Rows from block 8 of a small rotation predictor, named by matrix and row number. Rows with one number belong to one neuron. Each number is 128 + 24 x the weight over its row's rms, rounded and kept within 0 to 255. All counts start at 0. Numbers have three digits each.
After each neuron's rows are labels from the 100 images, of 14848, where the neuron reaches its highest value: "place" is the part of the image that holds the peak. Only what is clearly more common there than usual is listed. The data: photos of plants, animals and fungi (iNaturalist). In brackets: how many of the 100.
# fc1: MLP up (model.blocks.8.mlp.fc1.weight, 768x256), inputs 86-171
# fc2: MLP down (model.blocks.8.mlp.fc2.weight, 256x768, transposed), outputs 86-171

fc1.227:115159155170095097132104159142108139147135149175168160117121185167130184139139110121123137106153108140113090116147141216079122096126116122122106121121162108137129139116100121155104142098092141146110147101152143088062140115179120160127086119123151110138148096
fc2.227:099108173069115106090178112140094159140128140127125112144140093146161110174159087124114129105141142143175145119123161095151135135122104105159114160160129104115117116147142100137131138134126158120132102129093121161114144100130192113144120104121148142109139127
place: centre (36)

fc1.657:126127113135165150162121117094135127134182099133131111111132102138141094133144108112120121136144122139133134183123177159139171145095141127088139135113136129110088111126115100136149114118162076130161139137057137096126147128086189103128133111125157107092083128
fc2.657:174127124029104116141106143097124121107105149100145112065112133157134090097132112129160155132150130095128152128126152145126162128146109157165148099096104122132083122136094141165141179140136103140083139159119106124146142122135108136125155088156094143104108087
place: bottom right (27)

fc1.115:088139135122159157139123104152146141103110127163117142164097131144119151097056135130143133126131148094075110121128148138122104132069146121160135140155119151167142116083158101117147140126064108114081126184134129124118225118097144128117115088150128167166112125
fc2.115:141125128085121118132121152163124116152132164162166120123135134126159137130105129121086150109131126116124119115150142089133100127118144111093098155130118135139108125121137150132164125146113105170129131103110127104128080121133101098119147115100148113155112111
place: top left (29)

fc1.178:114124160107116105142136134123122126077140171097126099114112144097125140145099129156147136139163116129139137122133174094144134127161086135114148119158139150104080133085106148120142160123133118128111135132173126109108086106071120152119111113114126130108111141
fc2.178:104108097118134122143090106141098102161098105143135101111136093137153126126170123100129109173095126131072152134138156126131114134111144179086111131107102130174111123116148201121145144159127125117108133131135120145148079144122118118117119102135119165134072109
place: bottom left (28)

fc1.665:116145108146067104111119138172131118127144123129129134116102145111144078181146133100135129111080178149130095139149150171108161123137119129128144119140118119163124086106120131147125081114170116132105151123153192132108165104118137105161124133127115116154089148
fc2.665:125109134111184145157152146111089089104141153130134119139133156140152154062123152099100129142144101115130151103109142131154101154121143110106093145126137119103168124132128123154121173095134144103127144115115122130108152122125154149072130118120158142098135122
place: centre (37)

fc1.159:116158132190087118103102148151107091107109141084108113157135131076116116162134172140151136145101113109072136101131214146100172121134102130128121126128125113135161098113134146135144111150141154144101135113133137129150124116122090129102135171122140103125142118
fc2.159:135089103088156148179154094098103153111150146198117146124130167161149154136096129109093141102110135116157133118135080114144090126133150124109124137132126137134130155136147138130180090120137100090146114134114103103112144143117176107121092101156110133113125138
place: bottom right (29)

fc1.141:134136149087116174123094137111152119118132161136184118111141133099125116124121109151106110113165106098139090125168114074102095143116123124127132129160129114096125099126184175131172103148162155089111103152130115125105106105153106111134153149153161148164123114
fc2.141:094153110159060092173126111095105114163159147125094121142131099163157134110107127129096146151146139132112110106121152116131172144129114115103124099113117184117168126108111142117162113133162136157144133131140107140123130163122093121125107159148128130131131139
place: bottom left (29)

fc1.239:134103131136123113081141127079120116123111124135136131145142152096114102105114086126126118144141056148109105171140130145115157106133129152139148112129119105123140134133121118159134154148099132159125129181116138123145112102147107161117099180138117141091150153
fc2.239:126141127119121181134132148109115124154130128167151116142114132133091162108148141128168106080160110136142163111102112119185106119085153132116096146139123181142126100123123145121167101105139190119141160144124124132178147161126132114139073147129125104145118124
place: bottom right (30)

fc1.708:109123121108103122124140107155137137125089120126132118185129096111120120111151100142151128136089115108093144157173110125106131131107104125173153150117088156152080168150107151129175180105074094107129144147135119117099105112094183154120136139120137125129107159
fc2.708:121136128099125132172147117132129106158140100113129127154121111123140141133083107145119136125132112102117158168071114169130117139110139111112124111107127129117130135107098116127151139151098132120137157087087135120150120126091141119139164059125107124108132124
place: top right (29)

fc1.482:121130129165097123091137138159119134141187117099113120102148114152123131097142118101117089154115121166106131077085111126076162146119140120128120119132143192107125109132129177115098117125139141143179121107117140128115135119133143128152130160126133130133123123
fc2.482:100132158107176136130129143115143114114096113127170104138108144122128098106123104117133194085109183135139124173133185125138131137129097128111113121128159084154149169100098122122150120172146130143110145138147112135138141136153108087112117103111106117091158132
place: centre (27)

fc1.702:115146178162123112138138092153121114130201090086091148133133119099121121112117142159158124142153129122144120107076139101112123126159137095102126107111086097112146113120150112104117121096115105147108135127162156089118146139119162112136143120134122085153150139
fc2.702:092145141149123171107120144124143102114081122119150150095147138094114142131129140128124138139114151100140118123111131147180156146126143159147138111133107104091092138141135129137123159141149163103149171108093112092104171099135125124091159122146150158120122181
place: top left (27)

fc1.156:095125126129125112128167102145166118124131150169150136130142119167127123081106126173131113168142075132111142083147081104119117120162126125147176119114115163129132131167131100084141077137149150095136129118149072100134108119112119184107126102116153148131107128
fc2.156:128138141112096125134095103098143135185115119059111157121145109121120117159135096150124148093109138128127100145105149133156141118093112141111103133142131157120144118089146123118120146149129093152104167102143162140171154144121107047133129131091142135131087103
place: bottom left (27)

fc1.460:137128153077107086165150125113144134139141107154154110152155110154136123106123138176120121117164100091129114095157129121114094110153116131134157117139121112199135132127135112102120085148137162124102133142112126131103120137106119110125094129158131148125101133
fc2.460:103131096127097172129113090107146133098110114099108097122130144097138124115123165105142128123113131137124141113117137146173174138144108132148122141123072138098097122152139145118141137110173118149144068109124116120165134121120127108096133161087133117093114097
place: centre (33)

fc1.424:113127102076088121112140149112115119160136165142096112181135147124112099103113100105109123157161127102117177097136132120161119090110166122165099109075075108149121127138137119138164132148151112150146121124088103146134117113149105184132126149146143121138126133
fc2.424:120139100125137129167147158112132137090103125122168151104150117124144159146121138125127163121138117143103137115148106164104128154146098142133140192172112117123124188143123165135147151110113129078123134137142155114120135139123186064121099149088152132130125111
place: centre (28)

fc1.685:126093145057143126117142130127110112113118130158115125091130137154115121134149107152156109141146137111117123118131139075127133145128141148136146107138134064084132138143123097132120116156150118120132105068132106140141123135138129139099103077150127106132120101
fc2.685:149158134171040125110116106130157147159163132085154109115164104137121121130114157146104122163145106148145096136130118170095153127108112125125128124103121143156131114117107128116102082148139094159135183138156165105093100138117083098162172142131091110110127144
place: bottom left (29); bottom right (28)

fc1.13:183184126143162157120146154142131127138119182104145118075120135113144133153163085161059149095125128137106119120152117135126124139138142128085167123081118149162106087119068154122163112180148120130131130129110121131116163124126075137131104112124112127155122150
fc2.13:170094107111101154145112099106174097081129107110132124137141147128133115160102095140161159090170109139121101127142137159123124103115109172135112141124144145117165107113113100140154112122099170127140112143057053137134105133089116100113110152128136178161092097
place: bottom left (33)

fc1.322:157132125144101130154169155119141116147153118101136136176134150128152120158150149135136140112106139127113093121125157125092134153130140115100130124111139158117132105132130213125111113114125139152113148127156135122152142127137102086159189142163109103155087098
fc2.322:114131111087126107110104144138092140096119132183113116119101116131105156121126091109086105147145154177113121172150118126155137113142148153129136129138130124131126153115118103140083149114176140104158102143105094136107130111157133148114106127120149116132148112
place: centre (33)

fc1.636:106163145098066131105142134097097119109124166117141132131141095140139109112169146112114117147113130156178182075117149120134146099135127099133114124167122135141086141133142109167125126170144130128152089110168181131106142129109138157126098138109145130127180102
fc2.636:087129137131171062136110081161136111140126118139158129157115178157146128118088097134124136104143114072119089122107124165135131164132119132122123164156172127146178119103091151122148096139146150135114153110126102076143117139143114089124099131129150115100120124
place: centre (34)

fc1.591:116165131104135136164138110148061117130136086099121133116141124100137100128110113132093124105140131144134140159164174129154116090163138156110132166135096148121139094157110145097103110094155111119155150157116161068094118055134160135120102143139124069099135137
fc2.591:114117130157097136119066104162137147101168150113104133073107132158128105128118104154102126078139126106153096135109130137139120146134108119079107121135135123108084095116156090119187151079121125092154135143118117125155112129110157175127143137101167077145091104
place: top right (33)

fc1.44:116149107169053171136104138131097131150131139125122150197164123082139161137106134124115129131134158129133116131126139132095124148094143125108151114089124124129098111101148149114082115121102147130138092101147149123113094095136128119128105137096099122132134131
fc2.44:098136108067147128165176149123137114124088164107122127119145153116119152133128156145146148121125143125130110140153133174110123195125141141131115192171156129168112154126119190134151166160096124100104122134161135089138141139160168117111092128149110106115163139
place: centre (53)

fc1.555:129147069162146060095126148138115127099134116133109157088074102107124116143082134128153128100167136089129125156110118133139106111179097115127090130117122109159121120107138096113081149128131111102114089113157087139099116117095113101091146118088151136078120154
fc2.555:133150083170178080100151161146128153144119112127092128155128129164163095150150109088123097131106113152148133075117129124128173117143073155156129140147120137124105119179085182114124123100138099149098105172165125135145132191163114143134122148120138105121148122
place: top right (29)

fc1.289:134138129104115143072112116159138120116164129119133155099115127080145154126121154064135087134119126134130142148116116097094142094183166129143099133109154138136149068147151107130123103133097115130137090116081133142121114126108090163131108110151127087128177187
fc2.289:123129147147168093117141107119064102152134111084141121151138148143117133147117140157073128095135101125190111084136125154138097156114089142122129128143116150139144162143147160151131214122146142155149114140141125145091113138147130113121128079086141115133128103
place: top right (27)

fc1.225:122117139139100082152153128138148136132109163126141106078155129128123123123138127155137132160138132146132158073136106191142118093157113097171138129111112162180113123130110091139153088137142112129154157151126123095099121137105115136108079103094138128136124145
fc2.225:178135124106146130120112127128117130108126087122125162158123138109139121157131120090155115108083111102129127127095143090140132114132127163105103156152153114092113152146168122120115112105114152123097115089119098129174127085113178111108147120116150118147128135
place: centre (36)

fc1.367:144131141130120132151115106145124140140048155125126124117141098146142098158115139134088149109142124092097111105102097129109134137112106125154150131146146087101134117120154064123155149163099144116147089163161161172099162141125115096135142160091132094100119121
fc2.367:110094127136089104129064109088143122180155179104144141055136145153123142108132158139113107161141138110070144136150165107176095138108141127106162115106147121106107129144163149123123118090148100114148121109127088123062107131133120144159112106142130104147113120
place: bottom left (44); bottom right (35)

fc1.466:113145110135141144090121171135171146119148106091112146132124091135143082133138142136110109156101134148140140133110100101137152159140154119124140080149155065129118135189129160110183108128126128116178146126176147096150112139124135163129111119129123127167122134
fc2.466:109104154139153137149126179125173139137129115059119136123092133109112123139179128158074107151124112143131125131137150154167094129085097096146097146116142125113130105145158095113117150116145154092151102111132156139160140137136173110134144161127089092163117121
place: bottom left (33)

fc1.360:106134153130158131164149087151130157124129130113158131140114141128140139159125100139136126124161146153137157144123177131100107131118156140184137118141089140126151067104128137122100138121162123112145134163086162083156130121104148093098089124116146134081140144
fc2.360:110149137112122121121119167124110122130170146069134097169122131126127157140099149112108155150178140132144165145160093100077141159128118136151169141127130097121124146098111164171127118096117148097108134129140182075119126093129100151119142109126099125145103098
place: bottom left (30); bottom right (28)

fc1.580:142098112158154081128171143165123124147104171134147112128129148177124116092129113185143146119154068123127117128150101128155087142142134148138130110130126141132100144116124087123120107126113136117143140164088123112116117121129103127129152139120126117138071172
fc2.580:118163106108064177152101124132170180108130118114074174123090123096116116160152110112128132150084146097143159116103157134113126102117146137138123118113119154115169105127163117127134108108121142173105137122135125127143109129138150124114111113147110163123143109
place: top left (27)

fc1.502:166144130107090121160109143144147142137128103129151111148158114143133123133150157110104146101093138139088070126093100115126111107162118128119136111150101087082124107099141168126135109103190162127104154114110111136113108147095119116128154154151103136114082125
fc2.502:131117116104164134093132127109124101122114143132098119127104121117104151091103075148119086092154100130120164120173137098128127134104180132128135123100150108148135133124153115112156137108105121131125086151128109106146143109094114132138099125124137092117167113
place: centre (29)

fc1.673:105131112032115154157129113133119122145140126109126154147144118150118104107161128121153117131154136124170140085136106091143080091119124140096105124142137155098128124123141155134152122103152205124097103114131112122072107130099090134160119104142159135093105112
fc2.673:124138149146097063106122112107173131152093131115136137137119134108101103119124131159126137110134110116075080147123110136164162153130139118143150140159154137146143177107122131130096088146145094143119139127141118089187165110103111116095110178093105111162133119
place: centre (29)

fc1.428:115140130103096113162125150140107131154130167106135134146131108121102141155155168142158127101132112126151146096139193162142105071146125088128110087130093144116108103110143107106149121115115102165114142151115153118128106152137141108064123128136104112137144101
fc2.428:183085104102149110102120093104109173083121114153140121127146137107135121133133138057096124128137117102113128093138080120107135143145122159139120176128137112156099129153120142130117113099127156087147073122110124134105151110108131126147119130105107140119104137
place: centre (28)

fc1.394:114128122123093096093094132141120104097120142184122120125139102130139144125130149105179119137104095137106152075160174109073170124141126121116132107126136093103130096119143068123115100109145153135132110118140099103153127150146101122110167127113100098106088109
fc2.394:123113107112171155117151067095163147168123126113135136135116145168134094117124104166081143116159175103130083158108117126155128119129114095094127148124124126160132145143157140104159119122141098108128170125123166138110134130092151128156103114145128108163121156
place: centre (35)

fc1.314:131114117108150139121149146125108124077086097149130146103113108093155088146107171091155113130158079150116158164109101139170126126130161098138121086154147159124167104107126142121130152151073068132118121158136157141148146151132088137137190091087164144129145126
fc2.314:144110134079138126117167128140118140127162104130192142166128107132131121139087127147156113151137140119112085146180138142179136151119097091156117137118100099140152148161122138125128150145135091132098115079149119097149112156169135112135087088154133118114079145
place: top left (29)

fc1.750:172109116150082072154151117131132128113118111153147132141128115135144138114150155110141158122126122141097090119137105138118134111156132117134095107122099110186124135150182112131112098149181129122128140142117127131106110140125093105081161159123105144136096143
fc2.750:090180137090157182090110114136130138112118129114123137129121146086095150145105114119107128132153116155125154131156149123125150173123147115137105170132116113093120126122105124115173128089131155148137107136099099147166137129150147126185093118123160155099162118
place: centre (36)

fc1.456:108097120091135147116112128127089127168128124132108078100130202124112102153153132098151139159184176133137111187168121111123103178114130201135103141098142112086138103160151150125134125149132130098105101127121093149137156109153120122134140164121181122143122108
fc2.456:145161100111108123103142104166165110114128166109134111121125123117138125107111164149151130163133141137136135155122110069149119076148123135137114137105130131139080137112156059117111185095094140137153146136111162115100088114096128101118073129146111103161115133
place: top left (27)

fc1.155:120117122096151113157097116119140136144157186126130114146153101129116101138104152088140083123123138109115137132181091132130099119154118127109128136096113145173088127129149142140111102126118157149106126171151147106079085107176098138119171128142135128172179132
fc2.155:086135131198088162119157113105094159135136164089147136059167131155140169096130131084118099160065148113103151122145135109123136115133122106136142114115127126122128102143126128168157129141114066127135107116116102123144141124119173117156110148088134105127153161
place: bottom left (28)

fc1.198:130111121132087071177105127142134136114128162131129122138089141129143094121156146180137102119121149137149130120118141169121112106118127138138133125143132122119144102135136124150115080132149108148079142121130156095109137143136082102138148142115100137155123098
fc2.198:158125116111137138086143134163140148146107104114144114138164151136118157156079089080102113122167100116120123147157129132145125158173119106113122123122148125111091122133145107093124136089105180116170131150119117155130126119133159120111132098127172157128141103
place: centre (40)

fc1.110:143133105142095131125129127158118134136113087106144144153151113111149130133158156131136134092140106118108113086130179145097127097126154079115142131166115135169131104126157099148141103116140108137087119128125130129127094154089125120132110119140136131131115101
fc2.110:081110126106112119144137101111133168100132128164127130115107148127129128121103093094117184147146147112146147120142108118132136136148110144110138140121133121137130118134132143143113154124160139109138095139103106118097127132089144134106129141078132118171143139
place: centre (46)

fc1.190:086157121135152121143171136142093125147158154125131132102154116118149161147136120118115110091135135128125157131105071140036124121128108123133111127143117145126141126128148149081145148134150169128116113109125165084103086133153122102106141080087113095125143113
fc2.190:084172132147074160086136125129141090131181149136140118114136161094099140156145162110140127145144101103138098138146116155133087190154144075095142149113089146104106103181132152128153134123140163174146102109168108145139137135135134126124081128126126148188154127
place: top right (30); bottom right (28)

fc1.561:129114125101122134109118108113092148142128136094119151130159129101145146142157117119121114129165111130119127121148149132130132154132195146141117112126132195138109130107203126094128148156129162097109119142119170092110141102110108133124113142109097048137117118
fc2.561:067109119150138079138147133144113108101120099114154122129111138159142131136132100117080105165135139151171141085124137142134141141105100133158131105146114137137092144128081193101124093131118154132115097136084129110109156120146123165127087127184096124155108155
place: top right (33)

fc1.397:141106148100110116140142136138137153130152132197179115200150112148139111121134128175131145140136109157108124109105121106140098076127131092111113121163122113174102096153153131111118111129155119125113133132121111120142089136133150108089148180136140116116083131
fc2.397:104139087096112101114136116139144107121083117086089145086101119152120141137132087103135104099156139073145121161150117125134150153138122152150139117112115129127135188115097128129149116139134128173118097128131148106139146111117090129147108104133176137153124152
place: centre (32)