Rows from block 7, named by matrix and row number. Rows with one number belong to one neuron. Each number is 128 + 24 x the weight over its row's rms, rounded and kept within 0 to 255. All counts start at 0. Numbers have three digits each. After the name is the row's rms in percent of the matrix's.
# fc1: MLP up (model.blocks.7.mlp.fc1.weight, 768x256), inputs 43-85
# fc2: MLP down (model.blocks.7.mlp.fc2.weight, 256x768, transposed), outputs 43-85
fc1.152 104:134121135165120107106157109160118121162096142088132136126142113104150121124115122121107143174140141105124132114129169130120112140
fc1.153 114:143126153121098149117092111085125115105101133179123109107135104180105108146099070136108149129077120123146129136122143114105127103
fc1.154 071:181133122123175135170101106119105137132166162109103113142140060127157147132131083135140144100124087097136111112123152159157139122
fc1.155 114:090122129101153170063111103089109134115143156151113142147131133158119114132164134168109133121099107196105181101130107131097138118
fc1.156 069:148153087120115121159126144114115128194160139144155146118174156128122137108135141117155131111161131149098135142083139145131143132
fc1.157 097:121150116123159145140129117129130150127152150104135132117115119141129143133184121112130153103109101138065167164140161108125114137
fc1.158 102:113136131143136120124108149150140125115154102100125138158142123157143107103145148135101135145135164154129106162091112127123104151
fc1.159 122:130150157125091149136098078144112130110087130128133151123089127112147135112170119142131106142096119153113158177133148073133119169
fc1.160 103:127082038144142154105120118115158090113139076147142146136122170125152093138078161145083124134151130224140126110141159125087114144
fc1.161 066:162145129127128100162113146124096113152117176125145130137120082132136150170132104134116112135144116101129161119142157151122146153
fc1.162 107:141068156107149096168120155169138141155121135111120135130117151116109101120131112160099139125125133064139102112115113143105132147
fc1.163 114:164145183128126110071106106103133163104142145140136097128118100140126088106097130110133086166123116125143105092121123153120153131
fc1.164 110:133092144116141176135133126135167128097147151128115133118132114099103115102160110124132127132129154135134091127125117119126169123
fc1.165 107:095100132154135158109123106170168135107122125095148094166106127126132131111108136069171094149156069135114158142118096099101096132
fc1.166 100:117069135129106129100134120147171107133148132108115101119163115100118139112167130151132131111130143145146136132143142139138121133
fc1.167 108:174112127149127175126114123132145088147080148112160148142112110111135118114109128124113109127113146101144125134119121139173149143
fc1.168 116:090116130124146143176114132101130122112131154131174140115189135091126088145162144094115125148103132161135146079144110095151103136
fc1.169 114:119164139142162123102125160117122102092113120109091105128114109126135128139091151140170113095101133097138141140152151147099130089
fc1.170 103:103145142139130151105115195095067124138105131121114125133121111099127126108135105146123141167149097127150150110114114135137155117
fc1.171 109:169111152115153126146101143150107162132147128129117129148120100142095142147093130091128149127092135103132133123145130127114122189
fc1.172 102:172157126127127157112151139138121090144156155159139138128115149126137128104106131120114126131132132106135109164122154165122130139
fc1.173 106:152137121169150130148168149169117099143118115136131100107132113142155108134095151168100137166137120121124139136097085156146170139
fc1.174 065:093157089112089109159161150145108104158112127131136123172132090113093163116141108111123125123097160196116116119103121137154194146
fc1.175 100:082121089104114116128144150134112114118119101135147138100135139129166134146112139116169101100144147096132144128146127159121168138
fc1.176 107:143097136151106121134145135099142096105125089129099117110092098127135124115131111171163175150131144125128123149158137108154125104
fc1.177 115:125154130120115126078120118097126152121075146154132088126090139135117156164112109134137126101141100103109131146127114149135125149
fc1.178 073:093171115180137143138107114152163082130137134116145112061160113123124086113110148110124114121108132172135097141136141119123130147
fc1.179 114:119095119107095089121121171128099152144116154064169112085133114130116089124144117169128115183108110158098118166106130106133121133
fc1.180 103:132157121170105129112130142091141100160128121098141151089120141071123133129122104137079089151133111124098119111129131100133176116
fc1.181 117:140108114111120123152100139138107174116096168171120144102085157133117127108117162148126114139144123113121158103082125133167147131
fc1.182 125:128143109141130135124132167129161114118159146104115138139125149116155124132054170194130122133131109119154126091090093165108165117
fc1.183 118:129128144108139112132104129118125127078077141113154140141110131065120110119123132145140074126165116140120140115140143122167133103
fc1.184 095:135134138116102127123108119128117110079128133162154121081161130097145123120171134079142105129104132099136150096138112139119156121
fc1.185 108:118133132155103062094129126123141126130097117170132086121124090139153121162137130118144136107167129118085126119116095109156185112
fc1.186 106:126092130111159094084088138144133106129107083107099146116163143129131120112146097153094138151128117099118157174156120140142159136
fc1.187 110:139106165127130132175133135079145107116127113130115135161124126103119130074076091082145106170117114145141121145091159127181124117
fc1.188 095:075123124146088138129156131128120130125060143138140079160139143148142092136097153162144131159178150147120143139120154154126121167
fc1.189 059:113144171151111155137096111147132127127114144140099125105122099164166120137176079140151111115115091100138149148117181151082102107
fc1.190 105:126163128057158145150106128098119122096122147099155109118116117133134134130144060122114142183082136172139183113133127101142151139
fc1.191 109:109118104130110161159164133088128113151147147141082107107100138138123167096080108102120140149089151133134134090108147142126172094
fc1.192 112:095124162109123154131113167067106134116101152099116157181093123155109133113124139077155085147107132187164105138133103129137115111
fc1.193 118:149091100171088144152115165117140099074136153125127134093146120131120110096109129125098123118172092120120143128134078136169108105
fc1.194 082:129135067139095134136104114159100128118140130136109131099121104078084128119118119133127104116112156149141111120115132088139153119
fc1.195 062:164163094099132101149106159115121171144079127125149144087139135120126125153125119127112128134132068151118116093130159101092158183
fc1.196 109:097159134134160131176150094074118082124134126140170115093124131181134098082108096146074134136106131135185113107101147145153131119
fc1.197 110:156146140170130085147145062165143155138105108136126139072083139135150129091148106059125155141147138093134137115117150119131158137
fc1.198 105:117110101101143197115119136100102159172143163102115146139111145142110152102129132093141113144104136120134101136126056149141150117
fc1.199 109:139124104102126108131090125099134119106114137115121161104105121110118147121098153144132145119125156143132143138114171133127134124
fc1.200 108:102142138128116108104157115115113155133158094104106126136103108093089161139104103118122103132103190170176142138139131125118089089
fc1.201 115:144109163084144174142124116126119111122120150088126120135109126096119122118164148155122108118115146127167165166163076100099108137
fc1.202 115:107089088142101121058099132150115112136078133136114157161091110155129095124141154159107141150157100133133157126100127129133180146
fc1.203 104:156118103136160125084125121178146155078147134114119129136167088117136152114135132103149120170114112081156123088129143145155131146
fc1.205 100:121139128151139132121097150140118140107125126125110135126097127182118119086125137088159124086091144183121107146099130139145120166
fc1.206 093:167119102112151133128130136111128113111144125173148108108146118099130083172124106136126136140113138123142087145098090143087132127
fc1.207 108:104143149129148132154061154125114089100085145128133139158151138153104149110123127178109066145167091164149124157107140156112153170
fc1.208 113:108096121128106140100113121093096142138088099099196095109134123105170109109160114151178133138131125141127175141145127130137084163
fc1.209 114:131144101131150118147137142170120129078090140108157085131113144136151143112164094143106159138134123129143181089134128122134112120
fc1.210 113:142149118121113115131107105144155102116098141110135097123132169135125141094111116097116139128161163126148147139105094148186143104
fc1.211 107:092054162145088100152140123144119094150109147127141122090126123172138154100136126133138125105087178119163138119161177093109116109
fc1.212 120:128182108141110115121130131097138133078157113160125142148117095108126162145119154162132130083140116123097150158167132140125089113
fc1.213 076:175097142133127083127104141135149098119111133114185102152104170098143118126119127138148137119129123120145082126145148102159092056
fc1.214 102:163099086128102069112113073109121134127116140092093128078159138101158176132142113146149124161116172117120148148131153117097106116
fc1.215 106:137105165153115134137147136098129128108102081153109145123103137078148117107115137123114100093160140108082152132116138149162124117
fc1.216 113:160109140101119121146140115112121151091105116148144133131127113131128164153144139120164127127101114154100116129113102102123138132
fc1.217 111:122114105139097144125131180070085107137139120148109157115136128123127139131155109123184125101082093139144149095123155093105157171
fc1.218 099:109092105119141136126118096147139125098108155106119115166140130153129119142098150129117172091168105109115119136126149127157137128
fc2.152 104:160137150089151122136114085100091127151126135098085116108124160132130147133118086096124134086095172134122124119144144113110094146
fc2.153 105:167110111166144132131150156101086132115147139133106119096178135109113091169075151113129145095150052134151128105145167119089145142
fc2.154 053:117124127137084131255141108131159146164096086137161130075136166121129106146135145080138126129120143119141164134170103095136114135
fc2.155 120:163149147156103124121116127133182093138130143105137160135136120099114117149118112162124147191146120091131097132132141124100153111
fc2.156 059:103112125106123106255089103176168135101118123174123115137147112123127164113110094169124139139128131098158115101174159104154100173
fc2.157 107:161121125128137104180154143087149124156140111140134156083068133127121115086111116178147133127097139129114092099143093102135109159
fc2.158 074:148122113110091129124075095144145099124118189144112143180113117146154085138126111140108132119128188109138089138154116124137161146
fc2.159 125:091111122106169120122097134133122102098140125135098117141126160174149133196107146146105140136179125113174123096133092135135134149
fc2.160 060:141122159084138118132157150106129131148088136137123133125132146095131150178167100102111112137090136118150130099087141140105147143
fc2.161 059:161121126118131144255109090117152127139132114131130118113130125128143132126131120119152124086141139169127103167102123117141116149
fc2.162 130:118138154107091114169147155112107128077167145161123131121118126134148141128160111068155207099078138125104126118087101129076092109
fc2.163 126:124166134155131116154141113129131100122096112110072109141160138153121123117126133145084139132114116154120137145129126133087141124
fc2.164 098:141110134125129105118146143077152148143133175131106106074119102124135129132148155129129131152132109100136117175106149129146056127
fc2.165 103:151142129069130138145113129132106136136150124095121131134110135113131172074104124133137168116098167140090111135121134116095125123
fc2.166 115:083113130133090114144147093100119114135140141131121130126047138135143146122140115151125129141124126141113131119159130137148090097
fc2.167 120:108142088123126167135136146120127139110162158144111125110118134140123105104091186100077108090116065104152108144117164145104150116
fc2.168 101:102128144110146117144114105094150078155123099119168173096138126121103146100074153112169147125155094069107158104105113175114161122
fc2.169 123:167112111122122153152081148125168128126172127126121111136134105123140099167137104107135143109142107085107172106121102116106122137
fc2.170 095:134129117122142149154116108121171135110154100113131073128139128110163121172148112102155160104134152124050120148139112127132101115
fc2.171 132:108116149128085153154136113114151093151133120067157092164137146071145112101144135127112104139107162141110118139130105113110135132
fc2.172 119:110156151140095133145153116106117167114128121158122134140147104127140163099124167119091116103127127150096129157135159121089122124
fc2.173 086:188159115139118137139113093121141140135116112101099109104112106105128136087145096114137163114131117125090143111109122144146115188
fc2.174 055:147123105161105130227095121118151119130127130153121106127133152156111117131108096165139151155111122107115119110142140126128118138
fc2.175 066:081127129108158133106113138160144151158137110181120152101106109150173150132112125091098134132141096166159122113084142130124107152
fc2.176 125:100109091115161140161113148180125118109136144121106134127115152145142119100105111094114129131114147100140110118155139118123180147
fc2.177 101:136151132109121107126082133111131144122123148154133138128123110143103103153129139139145126110142156112089070124174144111097089170
fc2.178 075:138088105059125130213159136115102155149123109098133134187114115126121140141141126166127110174160117102142145109126147148133146115
fc2.179 132:128128096146151142150154107150150173119130099135129130119148145122130131081149120112115128087122063191141128113127119106118138135
fc2.180 074:113134116093164156121163148113193090134107126126176142108167103161168122141097128145081130085088117150121126135095129152116169106
fc2.181 113:095077164066136123126120094100141142067143133122120169111150135116130139117132147132102105096127129128103116129149145098149126116
fc2.182 135:137160149104148134124139176122125140131135105139118117131118083118115150176183104124112104081161123136076124120156115142078138085
fc2.183 131:145106132118143153154148156123113118142153151141110106091106128099123165114163149162132146147120101131148116098107133109192122135
fc2.184 064:104116138170109136137172116096130107129104093134154157113122131126122118130118117133134136149114128101100139157135161138099157137
fc2.185 106:126152122128145160163125124147152117113118122121147150155128088141113112156113091154117140126152102124100118144112098127108115114
fc2.186 118:105184136140133148197157140139127144132108145090106128147117115101111082102117161104113095104124128171150089152193085136137139133
fc2.187 126:126099140087120172103130122107155099134123099111106136115117135089115120108149128086184148125142124128109093127114145128125118114
fc2.188 042:114142111117155153157110125108128122180104093108119157102122158140108127109142105130134154113132178127123136120117122098158115092
fc2.189 048:133109089140135116236189133045151143148151132126149135136131108105133132105117147160116183109148148123102101134118119090149142159
fc2.190 122:151147113125106123204151151118075141188149121125173083151157126181126092120111072106137128127105100139115140183154145162131125141
fc2.191 130:162127147116112140200083117125145137154158093134157111113100106110123122110111096127127149106123146115149168162140091076117144136
fc2.192 129:138134139107102123160157121140122132126115189125131104153137133135086143170093143159104132126091111112182149110137150119146141148
fc2.193 106:143174104128153154155160121121171112138120149149096152102110115136111140108123132151174126128143148137170138119151130143123133124
fc2.194 032:126158124143116145178158112152172100113140097137127132147137166111128101128157138110106111100128140132142136111141118116062106124
fc2.195 045:104105098169107120251140157101146136148167144109136115135111106139122116128122119162131126139166136117152135132108101176112102091
fc2.196 113:133117138098159152115100097129117121123077139121161143132152153124132085123106127129087146167097118124151099161121142148138188123
fc2.197 103:124190090110120110148143107101117133154142143088133151216133158165130107131106137141089119162115100154116149060129176099133143087
fc2.198 079:124137168091147108115163153174134101128182114132176133160099141167136124168095114127195139132119201098103126157121142109122106131
fc2.199 127:137054118133142095136166177136108123130114153116123104123105099137136151137144141117127131104118146079124139187153152112159138143
fc2.200 126:134173112133137132149111112089148148135111132178126145147133111138115141113124144118104116125157155119113140092145102127135117143
fc2.201 111:152116176124127149157140106133105097164093135118154118122129186100128133113148095085097144161114181124105134130109068102157140131
fc2.202 117:109149119115101149168112088119106107119142101102136104108129121081123149184091110119175116121124090120136157134117107131080167129
fc2.203 093:099115127156102163159115140118131105127120081136145117103158094120124165129125128139147165091166182166151143148133192148117069145
fc2.205 123:173105169124133089147122121123144119136137109134146124172147122138128130144086071115147128148092137129116147159120114109109139128
fc2.206 058:135149129118136100146124148147129102100133121134088128116163134121120140098133113087132114125140176158111116172098110081151138137
fc2.207 135:122147116130137112129165113166125112114104071114130143134158108112125115093131148114103103115116143112147154097172111153130114129
fc2.208 113:100145128135112114118086149148145114139123092117130133142097130056138129134120143093149142145151109159161132141121129122118125148
fc2.209 104:141149146111125104154117162134117165119112144107118147133115159119134105171069170105132092127106092126126130112148163154102115138
fc2.210 110:123141149102163119179129132157127124142141160139071126174107146160123149129154118149107124137188147125136131170178126148144092131
fc2.211 096:123123142122147167134123181117111144128115173102117094139121121137118170119195116114136137138103111154177098099121099137143114118
fc2.212 129:168107125119142135135160131133112140104131191104128098117126139164142137172180170143119070160092125116096115124142129135106096133
fc2.213 020:114136144084128127136143146106103148110159109119131152168105097134136112204086114118141122121139124109128165125123133078147189161
fc2.214 091:161081180143089142171112166117138115150143108110139121109115124113122115145138091137092115066115145095138126145144113117120122152
fc2.215 124:110127133105134127127100146102177111156107166096161142166122108076093118140140173098144140145091140137154090119106153099150128141
fc2.216 112:147076158099127138148119123127147123138207165132131163142128077114134156138140139134130130157131185114164098097100126100113143139
fc2.217 111:081120168067146146153099095107102130123136131102116073130099161116120147139104163113151149146118143157145100140162140142187070101
fc2.218 116:140142121153119104165120172128134133119116103142120086115101126131121118120114134071127126137099164143151148113134148113143140114